Rows from block 7 of a small self-supervised image encoder, named by matrix and row number. Rows with one number within an expert belong to one neuron, the router's apart. Each number is 200 + 40 x the weight over its row's rms, rounded and kept within 0 to 999. All counts start at 0.
After each expert's rows are labels from the 100 images, of 14848, where the router gives the expert most weight on average: "peak at" is the part of the image that holds the peak. Only what is clearly more common there than usual is listed. The data: regions of photos with short descriptions (Visual Genome). In brackets: how many of the 100.
# router: router (model.blocks.7.mlp.router.weight, 32x256), inputs 128-255
# up: expert up (model.blocks.7.mlp.up, 32x256x256), inputs 128-255
# down: expert down (model.blocks.7.mlp.down, 32x256x256, transposed), outputs 128-255

# expert 17
router.17,211,196,165,156,169,146,122,215,127,231,191,215,234,226,148,235,186,195,203,238,159,213,200,257,197,192,114,206,179,196,276,236,229,182,243,197,164,223,179,200,129,205,234,210,244,174,221,103,217,145,242,201,215,181,205,168,189,173,171,211,242,281,160,272,147,142,145,192,203,244,215,191,155,191,217,179,148,169,265,203,144,116,171,191,170,167,176,209,228,184,228,208,200,207,190,162,229,227,177,201,272,240,215,205,320,201,191,246,180,248,265,168,125,207,186,224,143,194,155,168,100,224,231,159,197,160,223,118
up.0,131,154,189,165,224,267,165,204,268,158,199,162,197,216,263,203,193,270,164,183,199,206,238,153,251,177,271,239,158,201,228,180,239,210,231,162,218,222,195,167,199,259,240,165,176,260,223,187,130,221,145,173,161,220,101,135,225,150,221,237,237,156,157,216,237,188,213,185,224,215,200,189,196,203,130,194,187,194,213,210,262,232,250,170,170,205,255,225,167,253,216,164,244,242,199,208,204,194,189,177,135,226,224,219,215,165,184,246,170,290,164,209,271,190,236,186,228,113,199,163,269,235,227,243,213,178,268,224
down.0,213,209,269,174,230,258,133,176,241,172,197,210,133,176,248,261,193,225,144,148,155,164,199,101,239,225,156,200,184,147,296,184,242,150,258,164,172,226,242,190,170,195,151,143,190,220,242,196,232,173,146,160,154,242,232,182,185,150,234,204,218,179,137,260,219,220,220,230,286,175,202,216,140,241,243,204,196,176,238,145,199,210,253,232,193,244,265,206,146,223,196,150,214,222,224,171,212,179,230,184,142,239,149,247,252,234,187,230,188,187,203,232,213,189,224,163,233,173,138,174,228,221,217,229,188,181,176,265
peak at: top centre (55)

# expert 6
router.6,204,186,135,229,168,174,228,213,188,214,253,182,252,217,172,195,166,173,165,203,166,185,234,203,214,149,214,185,237,267,217,228,186,137,153,257,183,192,164,231,188,159,216,223,189,134,222,189,219,256,225,249,252,160,262,202,160,290,158,132,183,270,228,120,157,243,151,154,154,233,258,128,297,187,206,194,282,195,217,234,277,172,171,232,203,193,130,244,241,184,214,221,184,191,200,248,266,256,220,184,200,237,163,196,198,158,159,240,162,196,147,170,183,146,143,261,145,241,112,234,198,144,224,201,222,236,194,149
up.0,200,256,160,238,229,151,211,233,52,200,199,267,219,218,150,182,224,198,212,178,185,140,222,183,253,189,175,175,292,224,163,287,147,149,186,289,172,247,195,213,185,76,190,265,190,120,186,182,248,191,243,195,249,165,283,210,159,240,182,188,145,223,242,125,184,206,169,263,151,227,231,206,229,207,212,211,240,215,240,216,227,136,156,186,175,187,167,205,213,188,178,208,190,206,214,227,204,195,212,163,228,190,197,161,208,207,170,153,209,210,212,177,150,185,188,229,166,231,246,185,167,155,278,245,218,192,110,187
down.0,119,224,246,132,120,158,198,181,145,196,193,248,198,287,220,243,190,245,162,218,134,193,267,197,220,257,160,176,250,209,184,181,246,208,166,208,203,193,206,171,182,168,210,143,166,262,240,187,211,217,189,145,171,181,176,166,217,192,208,235,264,206,163,307,176,182,188,185,256,248,167,189,141,304,253,197,178,174,134,190,200,239,227,218,221,227,200,174,125,144,269,200,120,213,177,125,219,135,215,236,255,202,176,208,256,208,146,287,119,209,218,128,183,186,165,166,282,130,155,172,251,257,155,163,203,206,203,207
peak at: top left (32); top right (27)

# expert 8
router.8,205,263,138,200,177,198,182,123,174,186,190,206,179,100,236,228,231,102,182,179,180,239,219,193,167,146,270,285,175,195,140,224,168,157,162,191,206,182,246,256,301,200,156,273,143,215,200,233,198,229,193,197,134,220,204,264,192,157,174,159,275,230,169,217,227,197,190,239,242,168,198,162,255,261,240,203,231,204,172,179,211,249,198,137,238,228,193,188,231,202,246,168,162,175,222,183,211,224,248,175,139,242,175,199,100,171,198,192,214,116,215,179,201,199,207,169,217,226,231,231,179,182,198,256,176,216,157,176
up.0,254,225,177,250,225,221,162,185,216,193,262,123,174,185,249,247,230,176,229,203,223,228,218,183,172,157,253,186,129,211,210,181,192,159,147,122,251,168,204,236,210,291,193,289,182,228,208,236,94,204,157,225,213,203,172,204,205,154,178,137,252,209,203,129,236,183,196,249,236,184,184,196,209,145,190,204,228,202,270,214,218,268,230,144,185,178,249,166,178,212,220,208,175,163,199,172,189,232,221,182,175,209,218,186,116,179,184,190,217,182,228,189,200,216,232,168,196,206,217,261,174,153,126,232,240,201,254,249
down.0,234,125,173,236,147,228,209,197,173,255,231,167,244,182,188,265,177,153,230,222,200,276,128,269,146,235,170,179,137,260,171,148,176,129,119,184,274,211,203,222,208,169,231,168,219,244,207,181,270,209,248,294,216,258,230,272,170,163,140,122,199,253,245,178,209,245,196,208,214,158,228,195,263,137,167,137,218,195,184,207,205,199,197,156,174,172,191,190,185,229,172,216,179,128,202,210,164,220,200,189,246,170,219,196,134,206,158,163,247,146,240,212,195,187,179,263,189,251,163,309,132,144,133,204,229,239,208,225
peak at: bottom left (32)

# expert 15
router.15,210,252,189,211,169,181,260,207,167,237,246,251,230,237,241,157,225,222,162,209,186,214,265,192,228,138,152,188,247,236,135,151,237,226,140,189,215,143,167,226,214,207,160,215,180,173,215,233,247,227,121,214,242,162,198,225,130,174,166,239,162,257,197,231,155,249,162,268,179,198,278,171,270,196,150,172,273,186,170,220,253,244,227,148,224,211,144,120,134,264,245,217,179,123,165,185,232,190,212,216,237,199,137,182,178,163,287,198,183,235,277,179,215,144,157,177,183,252,207,275,166,177,204,197,242,190,148,231
up.0,176,168,190,231,230,236,149,179,204,193,201,222,147,148,172,204,193,176,234,186,251,157,115,198,144,230,283,216,208,116,217,242,146,170,223,214,189,213,252,134,196,211,209,211,208,241,110,187,152,141,235,189,166,244,208,170,279,221,284,168,199,183,263,164,228,128,221,154,185,184,150,278,189,173,226,320,162,297,211,120,192,167,184,245,187,209,236,241,187,142,158,177,216,218,213,191,74,186,202,177,215,224,226,163,226,239,195,170,299,233,160,220,173,248,259,197,191,155,191,142,208,181,230,193,136,226,179,177
down.0,165,184,209,140,163,126,179,173,102,184,193,216,211,164,196,259,182,214,172,185,192,133,202,206,184,230,170,231,217,204,165,323,199,251,232,279,216,179,201,164,217,156,207,189,149,175,206,198,184,223,244,145,205,185,196,265,145,180,127,187,234,194,245,219,204,206,224,221,250,236,206,227,245,174,305,185,210,187,218,212,164,193,276,259,204,157,203,188,254,207,202,219,217,187,206,144,237,246,197,191,174,141,214,180,296,257,194,195,179,197,178,246,211,138,181,202,180,272,185,157,148,163,287,205,176,217,168,142
peak at: centre (57)

# expert 31
router.31,193,209,280,189,114,202,177,199,236,181,199,165,195,193,259,271,191,283,157,147,277,211,226,187,245,224,175,141,237,198,238,161,205,200,220,238,247,197,170,182,161,193,129,157,215,237,178,200,236,159,171,267,257,211,168,238,204,188,208,226,240,178,219,199,189,227,252,177,185,214,203,181,256,182,251,190,255,217,114,214,166,184,267,143,163,160,130,206,235,201,126,158,244,150,194,252,155,257,206,158,183,165,204,234,204,196,192,185,253,149,115,242,222,175,211,179,299,142,282,149,261,266,135,256,218,171,174,171
up.0,165,218,193,232,272,203,196,238,201,190,133,200,163,228,180,153,230,174,164,218,234,191,183,180,195,262,208,213,239,156,157,223,163,266,228,153,196,146,168,192,243,167,216,244,151,250,185,220,214,195,186,108,145,170,256,190,234,211,172,225,157,172,224,218,236,184,204,201,203,158,160,186,80,238,169,224,110,239,235,196,150,265,215,255,190,238,288,102,115,185,249,205,181,202,180,176,153,116,122,258,176,250,216,186,199,246,158,196,225,173,207,133,212,277,256,166,210,173,225,169,207,191,201,207,153,209,245,235
down.0,192,213,202,184,252,198,230,200,190,172,155,190,278,221,127,246,245,209,144,164,223,122,205,197,194,196,231,251,223,207,198,214,177,178,167,254,230,245,135,195,200,187,134,148,208,166,153,263,181,229,173,190,229,250,243,207,180,136,226,247,140,170,181,178,267,226,246,217,230,124,232,198,213,177,229,195,226,215,148,182,226,190,138,162,271,185,126,263,227,255,182,177,249,203,201,255,249,240,177,223,151,237,165,271,167,194,234,208,229,201,204,196,126,197,171,229,275,244,201,145,254,215,128,188,170,190,138,238
peak at: centre (68)

# expert 22
router.22,205,217,143,191,131,172,214,153,214,239,170,234,197,254,235,199,241,215,165,192,223,217,216,189,211,191,187,260,179,164,176,169,220,220,135,214,171,199,163,247,254,250,236,149,194,215,197,195,275,224,176,238,134,154,218,200,203,156,175,214,234,258,160,249,229,199,216,216,178,200,189,166,280,247,218,174,238,171,151,189,191,214,207,229,285,228,87,178,174,230,232,180,187,192,238,155,216,208,195,257,193,210,172,219,184,162,239,216,184,153,233,157,154,156,176,173,194,251,165,253,141,199,235,172,186,223,171,184
up.0,232,177,191,249,213,182,232,125,225,213,216,243,124,224,143,143,256,209,214,245,252,114,133,236,185,180,203,161,169,179,182,231,206,187,167,202,125,247,245,153,132,220,226,222,178,212,161,197,161,176,223,209,210,224,201,196,317,212,225,164,191,181,216,97,203,122,186,210,271,267,138,216,204,159,208,308,188,275,170,155,159,211,188,226,199,179,251,157,171,157,180,228,220,198,245,168,132,195,200,212,226,199,219,182,204,232,176,186,254,220,227,250,165,296,208,204,192,152,216,143,154,132,212,181,115,184,186,225
down.0,224,153,201,153,219,256,228,151,212,172,265,264,206,172,209,250,156,199,156,187,171,77,200,230,183,201,166,189,145,143,246,245,169,154,174,212,194,257,226,176,172,161,176,154,137,193,146,228,207,165,190,211,202,211,233,240,138,208,242,187,150,203,232,141,181,219,279,222,196,164,170,248,298,94,199,207,250,215,185,186,179,264,219,225,213,215,254,138,199,179,169,181,200,204,290,197,244,185,289,214,222,189,121,179,236,216,188,217,191,151,182,230,208,118,185,213,206,221,214,199,114,197,186,205,130,202,176,200
peak at: middle left (39)

# expert 5
router.5,144,140,216,197,150,218,111,208,153,158,233,141,203,171,214,258,223,170,178,213,153,254,158,140,233,253,240,222,255,234,293,128,235,174,185,261,229,216,163,200,276,203,189,219,225,235,218,150,218,259,218,208,189,226,151,234,211,182,190,119,163,189,163,229,265,233,254,139,215,201,225,185,225,209,230,156,185,157,172,231,198,266,208,306,288,206,141,284,157,261,196,218,210,224,257,216,247,190,189,187,154,182,180,175,223,260,218,218,149,158,104,193,231,192,210,162,285,183,143,211,240,134,148,206,168,287,238,143
up.0,203,212,175,273,256,190,255,184,285,215,204,223,103,203,230,135,206,224,253,187,270,151,186,238,156,167,189,162,155,141,172,221,150,208,206,154,177,181,291,167,163,202,189,218,210,166,102,267,168,119,203,217,204,204,198,177,239,263,235,253,186,195,301,169,176,156,203,194,216,229,175,268,169,192,147,293,182,288,214,108,208,150,229,160,179,223,240,123,230,143,159,175,206,217,163,185,60,208,200,188,222,204,195,153,197,179,213,150,309,248,232,260,178,246,240,170,149,178,233,169,188,207,243,167,198,190,197,211
down.0,171,161,166,210,224,176,214,186,102,256,202,224,259,241,156,211,203,222,204,277,253,237,171,199,223,178,221,210,97,243,139,282,179,256,163,226,137,179,175,195,228,128,284,236,210,233,231,136,228,197,254,244,235,206,165,183,245,204,133,232,200,191,177,180,257,106,218,171,152,199,171,168,290,181,120,143,200,184,232,285,208,235,149,188,240,159,190,210,228,144,214,214,224,195,218,87,177,153,167,211,176,202,237,181,236,205,167,178,218,201,238,176,183,196,232,224,213,207,261,219,238,222,215,180,160,217,250,155
peak at: bottom right (30); bottom left (26)

# expert 20
router.20,181,214,207,227,231,229,237,214,263,263,202,186,214,101,205,109,233,171,191,219,199,224,164,255,193,196,214,260,148,213,143,162,149,152,204,173,172,167,214,204,243,157,176,199,158,183,191,125,158,160,210,214,129,166,259,167,222,142,155,268,208,228,225,222,168,193,191,185,260,204,140,178,253,156,236,208,239,222,177,209,239,187,217,99,222,176,209,239,214,188,166,191,136,216,229,238,230,190,203,236,209,203,224,221,115,127,263,182,228,173,183,203,205,207,211,157,205,209,199,230,240,186,232,160,134,259,202,146
up.0,200,174,206,274,225,232,244,217,260,270,221,203,185,124,191,84,279,157,159,220,230,196,184,266,191,191,209,247,176,200,175,164,156,156,195,158,165,163,208,227,204,197,157,205,153,166,179,147,187,161,168,209,163,194,230,156,228,143,199,222,169,251,276,209,169,200,206,181,249,236,138,193,231,141,234,203,278,228,214,182,211,223,242,145,221,196,238,156,191,199,215,201,168,215,225,275,185,165,229,259,233,242,179,211,96,173,233,173,231,170,197,209,183,232,192,163,152,215,185,234,183,123,215,167,163,214,207,169
down.0,176,218,239,232,200,237,228,188,203,228,205,126,188,223,204,166,185,147,218,235,210,288,203,255,183,226,119,197,194,214,197,152,130,139,179,152,228,196,190,246,276,149,251,176,218,197,127,149,285,185,231,255,203,171,216,190,197,177,150,167,143,242,232,236,251,259,239,209,264,162,192,195,212,191,130,187,166,244,191,217,201,207,238,175,242,222,215,123,123,203,210,214,203,219,222,220,115,113,252,215,225,223,181,152,101,229,209,172,271,81,200,203,231,214,232,221,150,244,230,272,131,141,156,203,222,175,223,152
peak at: bottom right (26)

# expert 28
router.28,227,269,254,173,197,138,284,243,231,155,169,229,221,227,197,164,154,196,213,134,170,210,146,215,197,251,137,186,199,258,137,213,207,248,191,206,230,162,218,238,161,230,170,210,169,123,209,301,224,239,198,162,184,223,287,210,155,205,192,260,166,181,192,171,203,249,177,257,271,216,163,180,57,282,242,160,112,159,206,194,176,134,220,159,238,244,206,155,182,158,180,143,237,255,139,230,217,264,173,168,173,213,254,237,203,210,195,203,185,185,247,160,221,207,193,210,222,234,214,184,266,256,204,237,230,134,195,268
up.0,181,186,185,226,269,187,196,222,190,226,192,224,192,205,170,85,266,197,179,260,231,157,217,271,216,142,200,239,172,163,176,200,172,287,200,143,181,141,176,169,132,267,225,258,165,221,184,197,144,160,130,145,209,153,191,169,244,174,179,233,201,212,222,162,193,156,160,237,184,231,210,211,175,176,81,227,178,233,264,211,173,254,210,168,160,191,261,106,162,189,257,266,200,176,165,157,156,196,176,268,192,237,209,189,162,178,269,209,213,273,244,179,188,295,231,157,161,170,243,221,188,186,213,187,160,175,234,189
down.0,259,222,234,172,214,116,165,217,156,210,223,168,233,237,149,272,158,208,253,195,173,188,216,242,198,219,186,126,260,193,193,227,200,158,234,239,224,239,217,205,159,184,176,198,294,133,200,204,193,225,324,203,242,210,242,220,237,238,218,175,215,218,199,183,166,178,186,188,177,117,195,263,207,241,225,204,132,204,209,210,203,98,163,204,197,174,124,170,178,201,134,188,214,256,205,193,238,204,198,156,234,155,219,200,216,233,139,163,223,148,168,231,134,212,148,243,188,181,219,129,227,237,224,228,231,153,138,197
peak at: top centre (40)

# expert 9
router.9,154,149,219,163,203,247,150,132,205,226,185,226,232,239,195,157,217,272,147,245,153,257,225,206,226,196,231,251,202,244,131,202,256,242,205,175,152,250,178,147,233,127,205,152,208,252,229,136,208,210,158,164,215,284,180,195,250,218,157,223,215,200,147,198,197,156,211,207,203,223,205,203,273,208,222,195,233,177,169,217,162,222,127,158,212,174,179,229,244,224,185,164,144,212,280,138,255,243,213,215,210,239,169,255,182,187,259,251,169,235,213,174,227,177,146,220,287,207,144,257,221,185,174,177,158,278,230,177
up.0,190,173,193,268,218,259,175,211,244,157,178,147,147,151,199,115,221,212,253,171,232,207,175,181,180,229,262,196,180,151,222,225,174,166,296,226,229,241,283,127,190,199,142,199,241,213,146,238,160,135,210,199,143,239,216,158,232,221,260,181,159,194,269,165,229,170,236,162,187,161,191,280,199,152,137,275,188,247,257,116,202,158,199,200,144,218,187,165,222,196,134,164,273,219,220,245,149,213,186,160,190,192,255,180,206,199,256,155,261,254,121,269,214,251,236,175,184,212,212,157,223,139,251,211,254,227,230,175
down.0,244,255,195,130,172,191,158,196,204,236,189,256,218,211,219,254,163,244,232,188,284,207,225,182,169,186,184,171,185,150,257,239,146,148,238,241,210,228,207,182,119,162,151,166,229,213,209,187,182,128,210,206,224,265,211,188,179,183,230,262,299,209,246,213,129,154,165,205,220,145,204,227,204,215,174,201,220,259,160,188,226,129,242,142,150,171,186,197,186,184,184,216,205,170,147,176,168,215,216,175,203,199,177,200,207,130,161,145,245,248,143,230,87,175,200,249,183,158,271,90,202,261,219,206,204,117,90,204
peak at: centre (58)

# expert 23
router.23,175,264,205,170,168,154,265,209,166,183,292,284,240,193,213,195,175,171,189,193,166,199,157,245,196,231,148,182,259,252,157,245,226,211,173,268,217,162,198,237,254,170,230,237,179,119,227,175,248,253,247,226,226,173,240,229,181,232,220,238,145,249,162,147,171,222,127,223,182,258,164,173,166,265,336,178,169,157,201,227,276,83,159,185,202,191,241,250,212,142,191,210,196,250,143,251,225,226,246,220,246,167,207,204,272,208,140,254,168,234,120,147,219,155,167,210,185,236,160,188,197,216,246,228,221,142,122,203
up.0,235,236,139,183,104,220,225,194,186,243,277,229,205,149,231,205,169,191,234,217,214,265,191,276,150,205,215,137,223,212,164,149,223,245,179,222,241,154,210,264,203,297,220,189,218,193,175,211,250,158,207,300,236,177,166,274,172,220,258,181,180,284,223,199,145,202,155,178,170,155,220,180,206,202,208,183,262,189,114,207,274,221,224,222,185,202,221,177,129,154,240,230,164,186,137,260,198,176,245,229,279,122,116,157,245,160,125,177,217,189,181,153,143,169,176,214,193,223,178,211,164,240,156,150,222,124,100,184
down.0,205,218,256,196,324,190,207,189,282,177,239,131,244,195,243,229,150,179,254,209,97,233,274,223,201,208,140,206,178,209,181,263,205,191,158,232,249,186,245,151,150,199,183,234,140,207,218,266,146,254,210,173,179,192,167,183,207,232,155,212,154,132,164,192,212,265,243,204,205,188,171,189,155,174,208,158,121,142,273,223,203,213,187,180,205,213,220,188,224,201,153,202,181,226,195,185,297,267,180,193,183,186,227,181,229,247,258,217,153,266,158,170,253,169,199,191,183,195,133,256,249,210,179,193,210,239,253,213
peak at: bottom right (31); top left (27)

# expert 7
router.7,161,178,206,169,130,151,144,124,184,237,269,133,220,201,244,208,206,249,227,198,188,292,217,208,208,258,280,190,225,224,206,262,245,151,198,185,165,225,261,197,195,205,173,174,262,185,223,198,225,150,237,183,156,180,243,231,171,254,148,158,235,242,166,201,151,166,166,163,189,253,181,214,235,251,216,182,126,174,223,207,180,165,171,215,113,203,114,178,236,169,193,164,154,219,239,123,245,226,219,191,233,143,175,192,208,229,179,197,187,204,179,179,199,175,154,176,223,191,138,231,226,185,249,165,206,307,206,135
up.0,216,214,211,224,182,135,225,191,278,207,234,240,108,253,218,210,168,282,234,156,256,187,161,223,169,250,172,140,218,162,213,164,224,232,175,214,176,180,281,165,136,236,198,134,219,166,131,208,239,132,242,227,206,212,182,209,232,244,229,267,189,209,254,230,158,181,233,203,234,250,212,292,177,212,190,215,245,227,153,80,138,168,237,198,268,250,172,132,232,167,113,185,188,179,176,216,153,181,243,198,278,168,181,207,245,181,148,148,278,197,258,227,177,178,190,210,208,145,227,173,228,244,242,176,218,157,153,223
down.0,182,248,167,224,203,150,202,149,210,213,188,244,164,204,240,182,250,162,193,193,241,201,189,187,210,228,269,269,167,134,151,151,183,245,190,176,136,169,227,220,177,212,168,185,182,212,178,240,227,212,162,170,130,224,254,196,233,145,161,298,251,219,181,173,212,184,205,284,153,193,197,191,201,259,195,263,192,184,182,171,182,184,204,175,210,238,119,156,234,229,183,195,170,183,190,189,166,196,201,223,138,241,180,232,228,190,268,162,229,212,241,155,181,205,221,129,264,232,201,278,224,227,270,170,131,234,189,249
peak at: top centre (38); bottom centre (32)

# expert 16
router.16,216,268,218,152,158,130,231,235,197,243,211,267,240,217,184,195,201,184,152,224,187,229,226,274,237,180,106,202,177,211,108,191,222,211,135,130,181,143,161,227,201,185,176,172,171,144,231,174,278,228,161,150,215,173,228,238,190,155,169,240,251,228,182,240,135,226,173,255,216,255,240,175,147,256,193,185,174,179,193,224,156,200,243,125,265,173,180,135,201,161,261,229,187,145,146,185,222,267,197,261,161,278,215,233,180,157,250,233,177,205,247,152,165,216,185,185,173,222,178,255,182,249,207,205,195,149,117,255
up.0,191,206,213,207,187,200,172,183,160,211,255,198,151,149,238,183,223,186,308,184,210,273,175,183,172,239,161,193,260,184,204,193,175,178,210,184,193,178,274,174,254,235,175,193,257,174,126,173,249,148,264,219,177,181,206,190,194,213,254,187,124,284,265,249,192,200,218,128,209,207,176,269,211,175,230,224,195,236,224,106,227,143,241,194,204,281,185,183,133,176,184,166,182,179,143,180,152,99,268,200,291,200,184,116,187,197,179,140,277,177,174,192,189,173,196,159,170,198,159,219,183,180,218,165,194,232,165,131
down.0,256,235,155,240,185,144,207,273,184,240,212,310,206,176,128,145,210,195,235,215,261,122,195,234,150,184,163,173,223,182,144,199,152,239,166,197,246,96,196,245,205,195,207,227,179,158,159,173,214,164,241,168,223,159,181,282,152,224,155,163,209,213,259,205,121,205,106,196,161,157,231,195,176,192,245,210,222,248,208,176,129,190,190,167,224,186,174,251,268,163,290,257,149,90,142,146,171,168,176,245,232,179,190,154,179,164,178,160,236,201,245,206,146,187,171,222,124,199,228,179,134,201,208,153,217,177,129,214
peak at: centre (58)

# expert 13
router.13,237,195,221,163,285,282,140,244,236,174,271,134,204,154,232,238,178,225,203,182,137,166,248,158,228,207,213,167,222,239,297,202,251,150,232,246,250,215,191,155,151,203,206,203,189,164,225,248,93,247,181,222,160,205,141,161,170,174,248,164,197,154,161,238,214,233,224,238,243,231,221,149,153,104,252,183,225,158,254,231,293,211,230,277,212,178,268,262,258,228,165,186,234,246,198,275,224,248,236,186,183,170,155,244,213,240,191,235,164,235,187,244,252,155,165,249,198,219,149,217,239,185,170,217,260,191,228,213
up.0,289,261,145,264,140,170,218,171,274,239,179,240,150,162,195,161,232,151,285,189,236,137,147,206,124,203,204,277,151,170,183,170,194,205,146,191,195,125,288,237,231,268,193,195,207,189,167,235,200,193,245,190,122,212,222,212,222,177,213,221,241,267,247,236,182,197,186,176,216,186,175,173,149,210,260,218,203,215,175,85,157,118,223,143,244,278,182,218,183,190,209,196,150,152,158,235,176,180,198,263,229,231,184,208,164,128,196,147,253,156,202,179,159,224,205,184,161,222,185,199,158,203,288,155,172,184,169,196
down.0,281,221,209,198,248,215,205,230,204,214,133,203,198,229,155,151,166,163,227,245,200,215,233,228,202,244,150,198,227,199,173,247,174,128,167,262,243,180,201,197,229,181,233,210,113,230,197,276,182,198,225,132,135,236,255,199,227,208,227,165,177,162,255,271,178,232,190,199,257,201,173,153,101,191,272,216,146,271,216,176,184,205,182,185,223,218,268,156,99,122,247,218,119,206,183,231,178,159,166,261,255,238,252,212,198,206,138,220,220,204,160,195,139,258,228,244,149,189,114,157,170,183,254,147,225,222,126,214
peak at: top right (26)

# expert 21
router.21,182,169,202,161,112,208,226,179,205,192,228,201,214,247,270,235,183,272,172,170,174,256,277,212,241,192,143,189,204,219,187,174,227,230,209,160,238,184,175,225,222,194,217,116,242,177,230,174,276,235,158,253,240,154,179,248,135,185,153,196,233,194,165,204,194,256,217,231,155,182,271,161,296,232,159,127,262,149,135,241,245,213,229,172,173,199,102,211,236,240,203,186,188,189,209,202,269,238,222,214,171,179,177,232,140,178,162,226,145,150,229,203,230,116,166,217,221,254,212,271,187,215,171,252,247,198,205,210
up.0,236,236,201,264,281,154,218,202,219,192,145,244,157,186,155,166,203,146,244,219,260,136,126,207,152,214,242,200,203,176,213,198,148,177,207,206,174,221,260,187,152,222,219,269,172,217,127,242,140,161,270,133,140,242,248,172,258,228,241,226,161,177,260,154,240,131,172,175,236,221,123,266,131,177,238,272,141,262,246,160,142,200,184,234,176,224,251,174,177,141,168,209,199,215,161,159,116,181,165,180,196,223,227,168,232,211,195,185,277,212,197,215,165,267,276,186,176,158,228,134,231,187,232,182,172,231,213,189
down.0,227,179,186,212,232,265,154,194,234,159,167,205,193,158,190,256,257,232,215,126,259,196,224,228,198,169,208,200,229,214,252,216,212,170,260,231,246,167,205,200,210,178,190,276,224,174,129,213,214,146,167,264,256,202,71,185,200,223,243,186,184,196,239,215,121,191,217,215,193,219,267,203,212,189,225,196,232,247,181,142,187,256,160,196,179,248,207,235,228,222,198,136,230,206,132,219,183,197,237,131,153,156,176,221,205,162,196,182,255,286,230,211,194,136,252,133,292,209,212,183,192,157,232,230,170,221,177,132
peak at: centre (97)

# expert 14
router.14,168,257,189,167,176,183,216,219,199,196,215,222,215,175,192,280,127,106,190,162,176,222,144,150,152,239,253,243,226,213,216,158,145,162,143,204,227,142,216,243,278,194,162,171,190,238,200,211,241,247,230,196,174,206,275,225,198,167,211,250,237,194,223,202,199,181,180,166,162,136,205,160,202,239,229,198,179,206,181,228,249,161,155,183,224,231,196,304,201,162,210,195,150,200,166,204,218,201,259,223,185,183,191,187,218,153,172,175,203,157,156,111,171,190,190,199,259,234,178,184,264,276,193,182,177,175,148,163
up.0,168,134,234,240,257,212,214,142,200,198,137,238,147,255,129,119,211,239,219,219,207,172,157,220,224,247,97,169,204,136,147,252,199,239,166,139,148,187,217,161,184,172,267,191,179,281,149,184,211,198,197,133,179,245,172,181,304,269,225,147,173,130,221,182,216,163,228,191,205,246,145,187,136,204,174,260,95,240,145,189,115,184,199,256,221,218,248,173,213,163,237,204,213,201,225,200,178,166,157,258,204,244,215,213,186,261,181,203,237,212,203,224,186,314,189,218,191,147,184,174,175,168,172,179,137,236,221,182
down.0,239,239,247,176,158,162,216,214,214,149,144,220,180,122,157,157,228,213,238,204,237,181,91,168,229,243,234,214,233,234,236,231,190,178,276,193,222,197,209,220,189,195,129,231,219,146,187,265,188,152,278,170,142,216,265,238,191,227,263,209,182,152,183,184,212,189,176,145,243,221,160,186,132,218,304,214,136,155,202,166,183,126,212,205,138,192,185,224,192,136,174,197,276,230,131,230,147,219,180,182,164,208,209,282,236,199,220,217,180,226,133,250,206,262,221,243,177,222,171,129,232,193,208,276,230,185,175,242
peak at: top left (27); bottom right (25)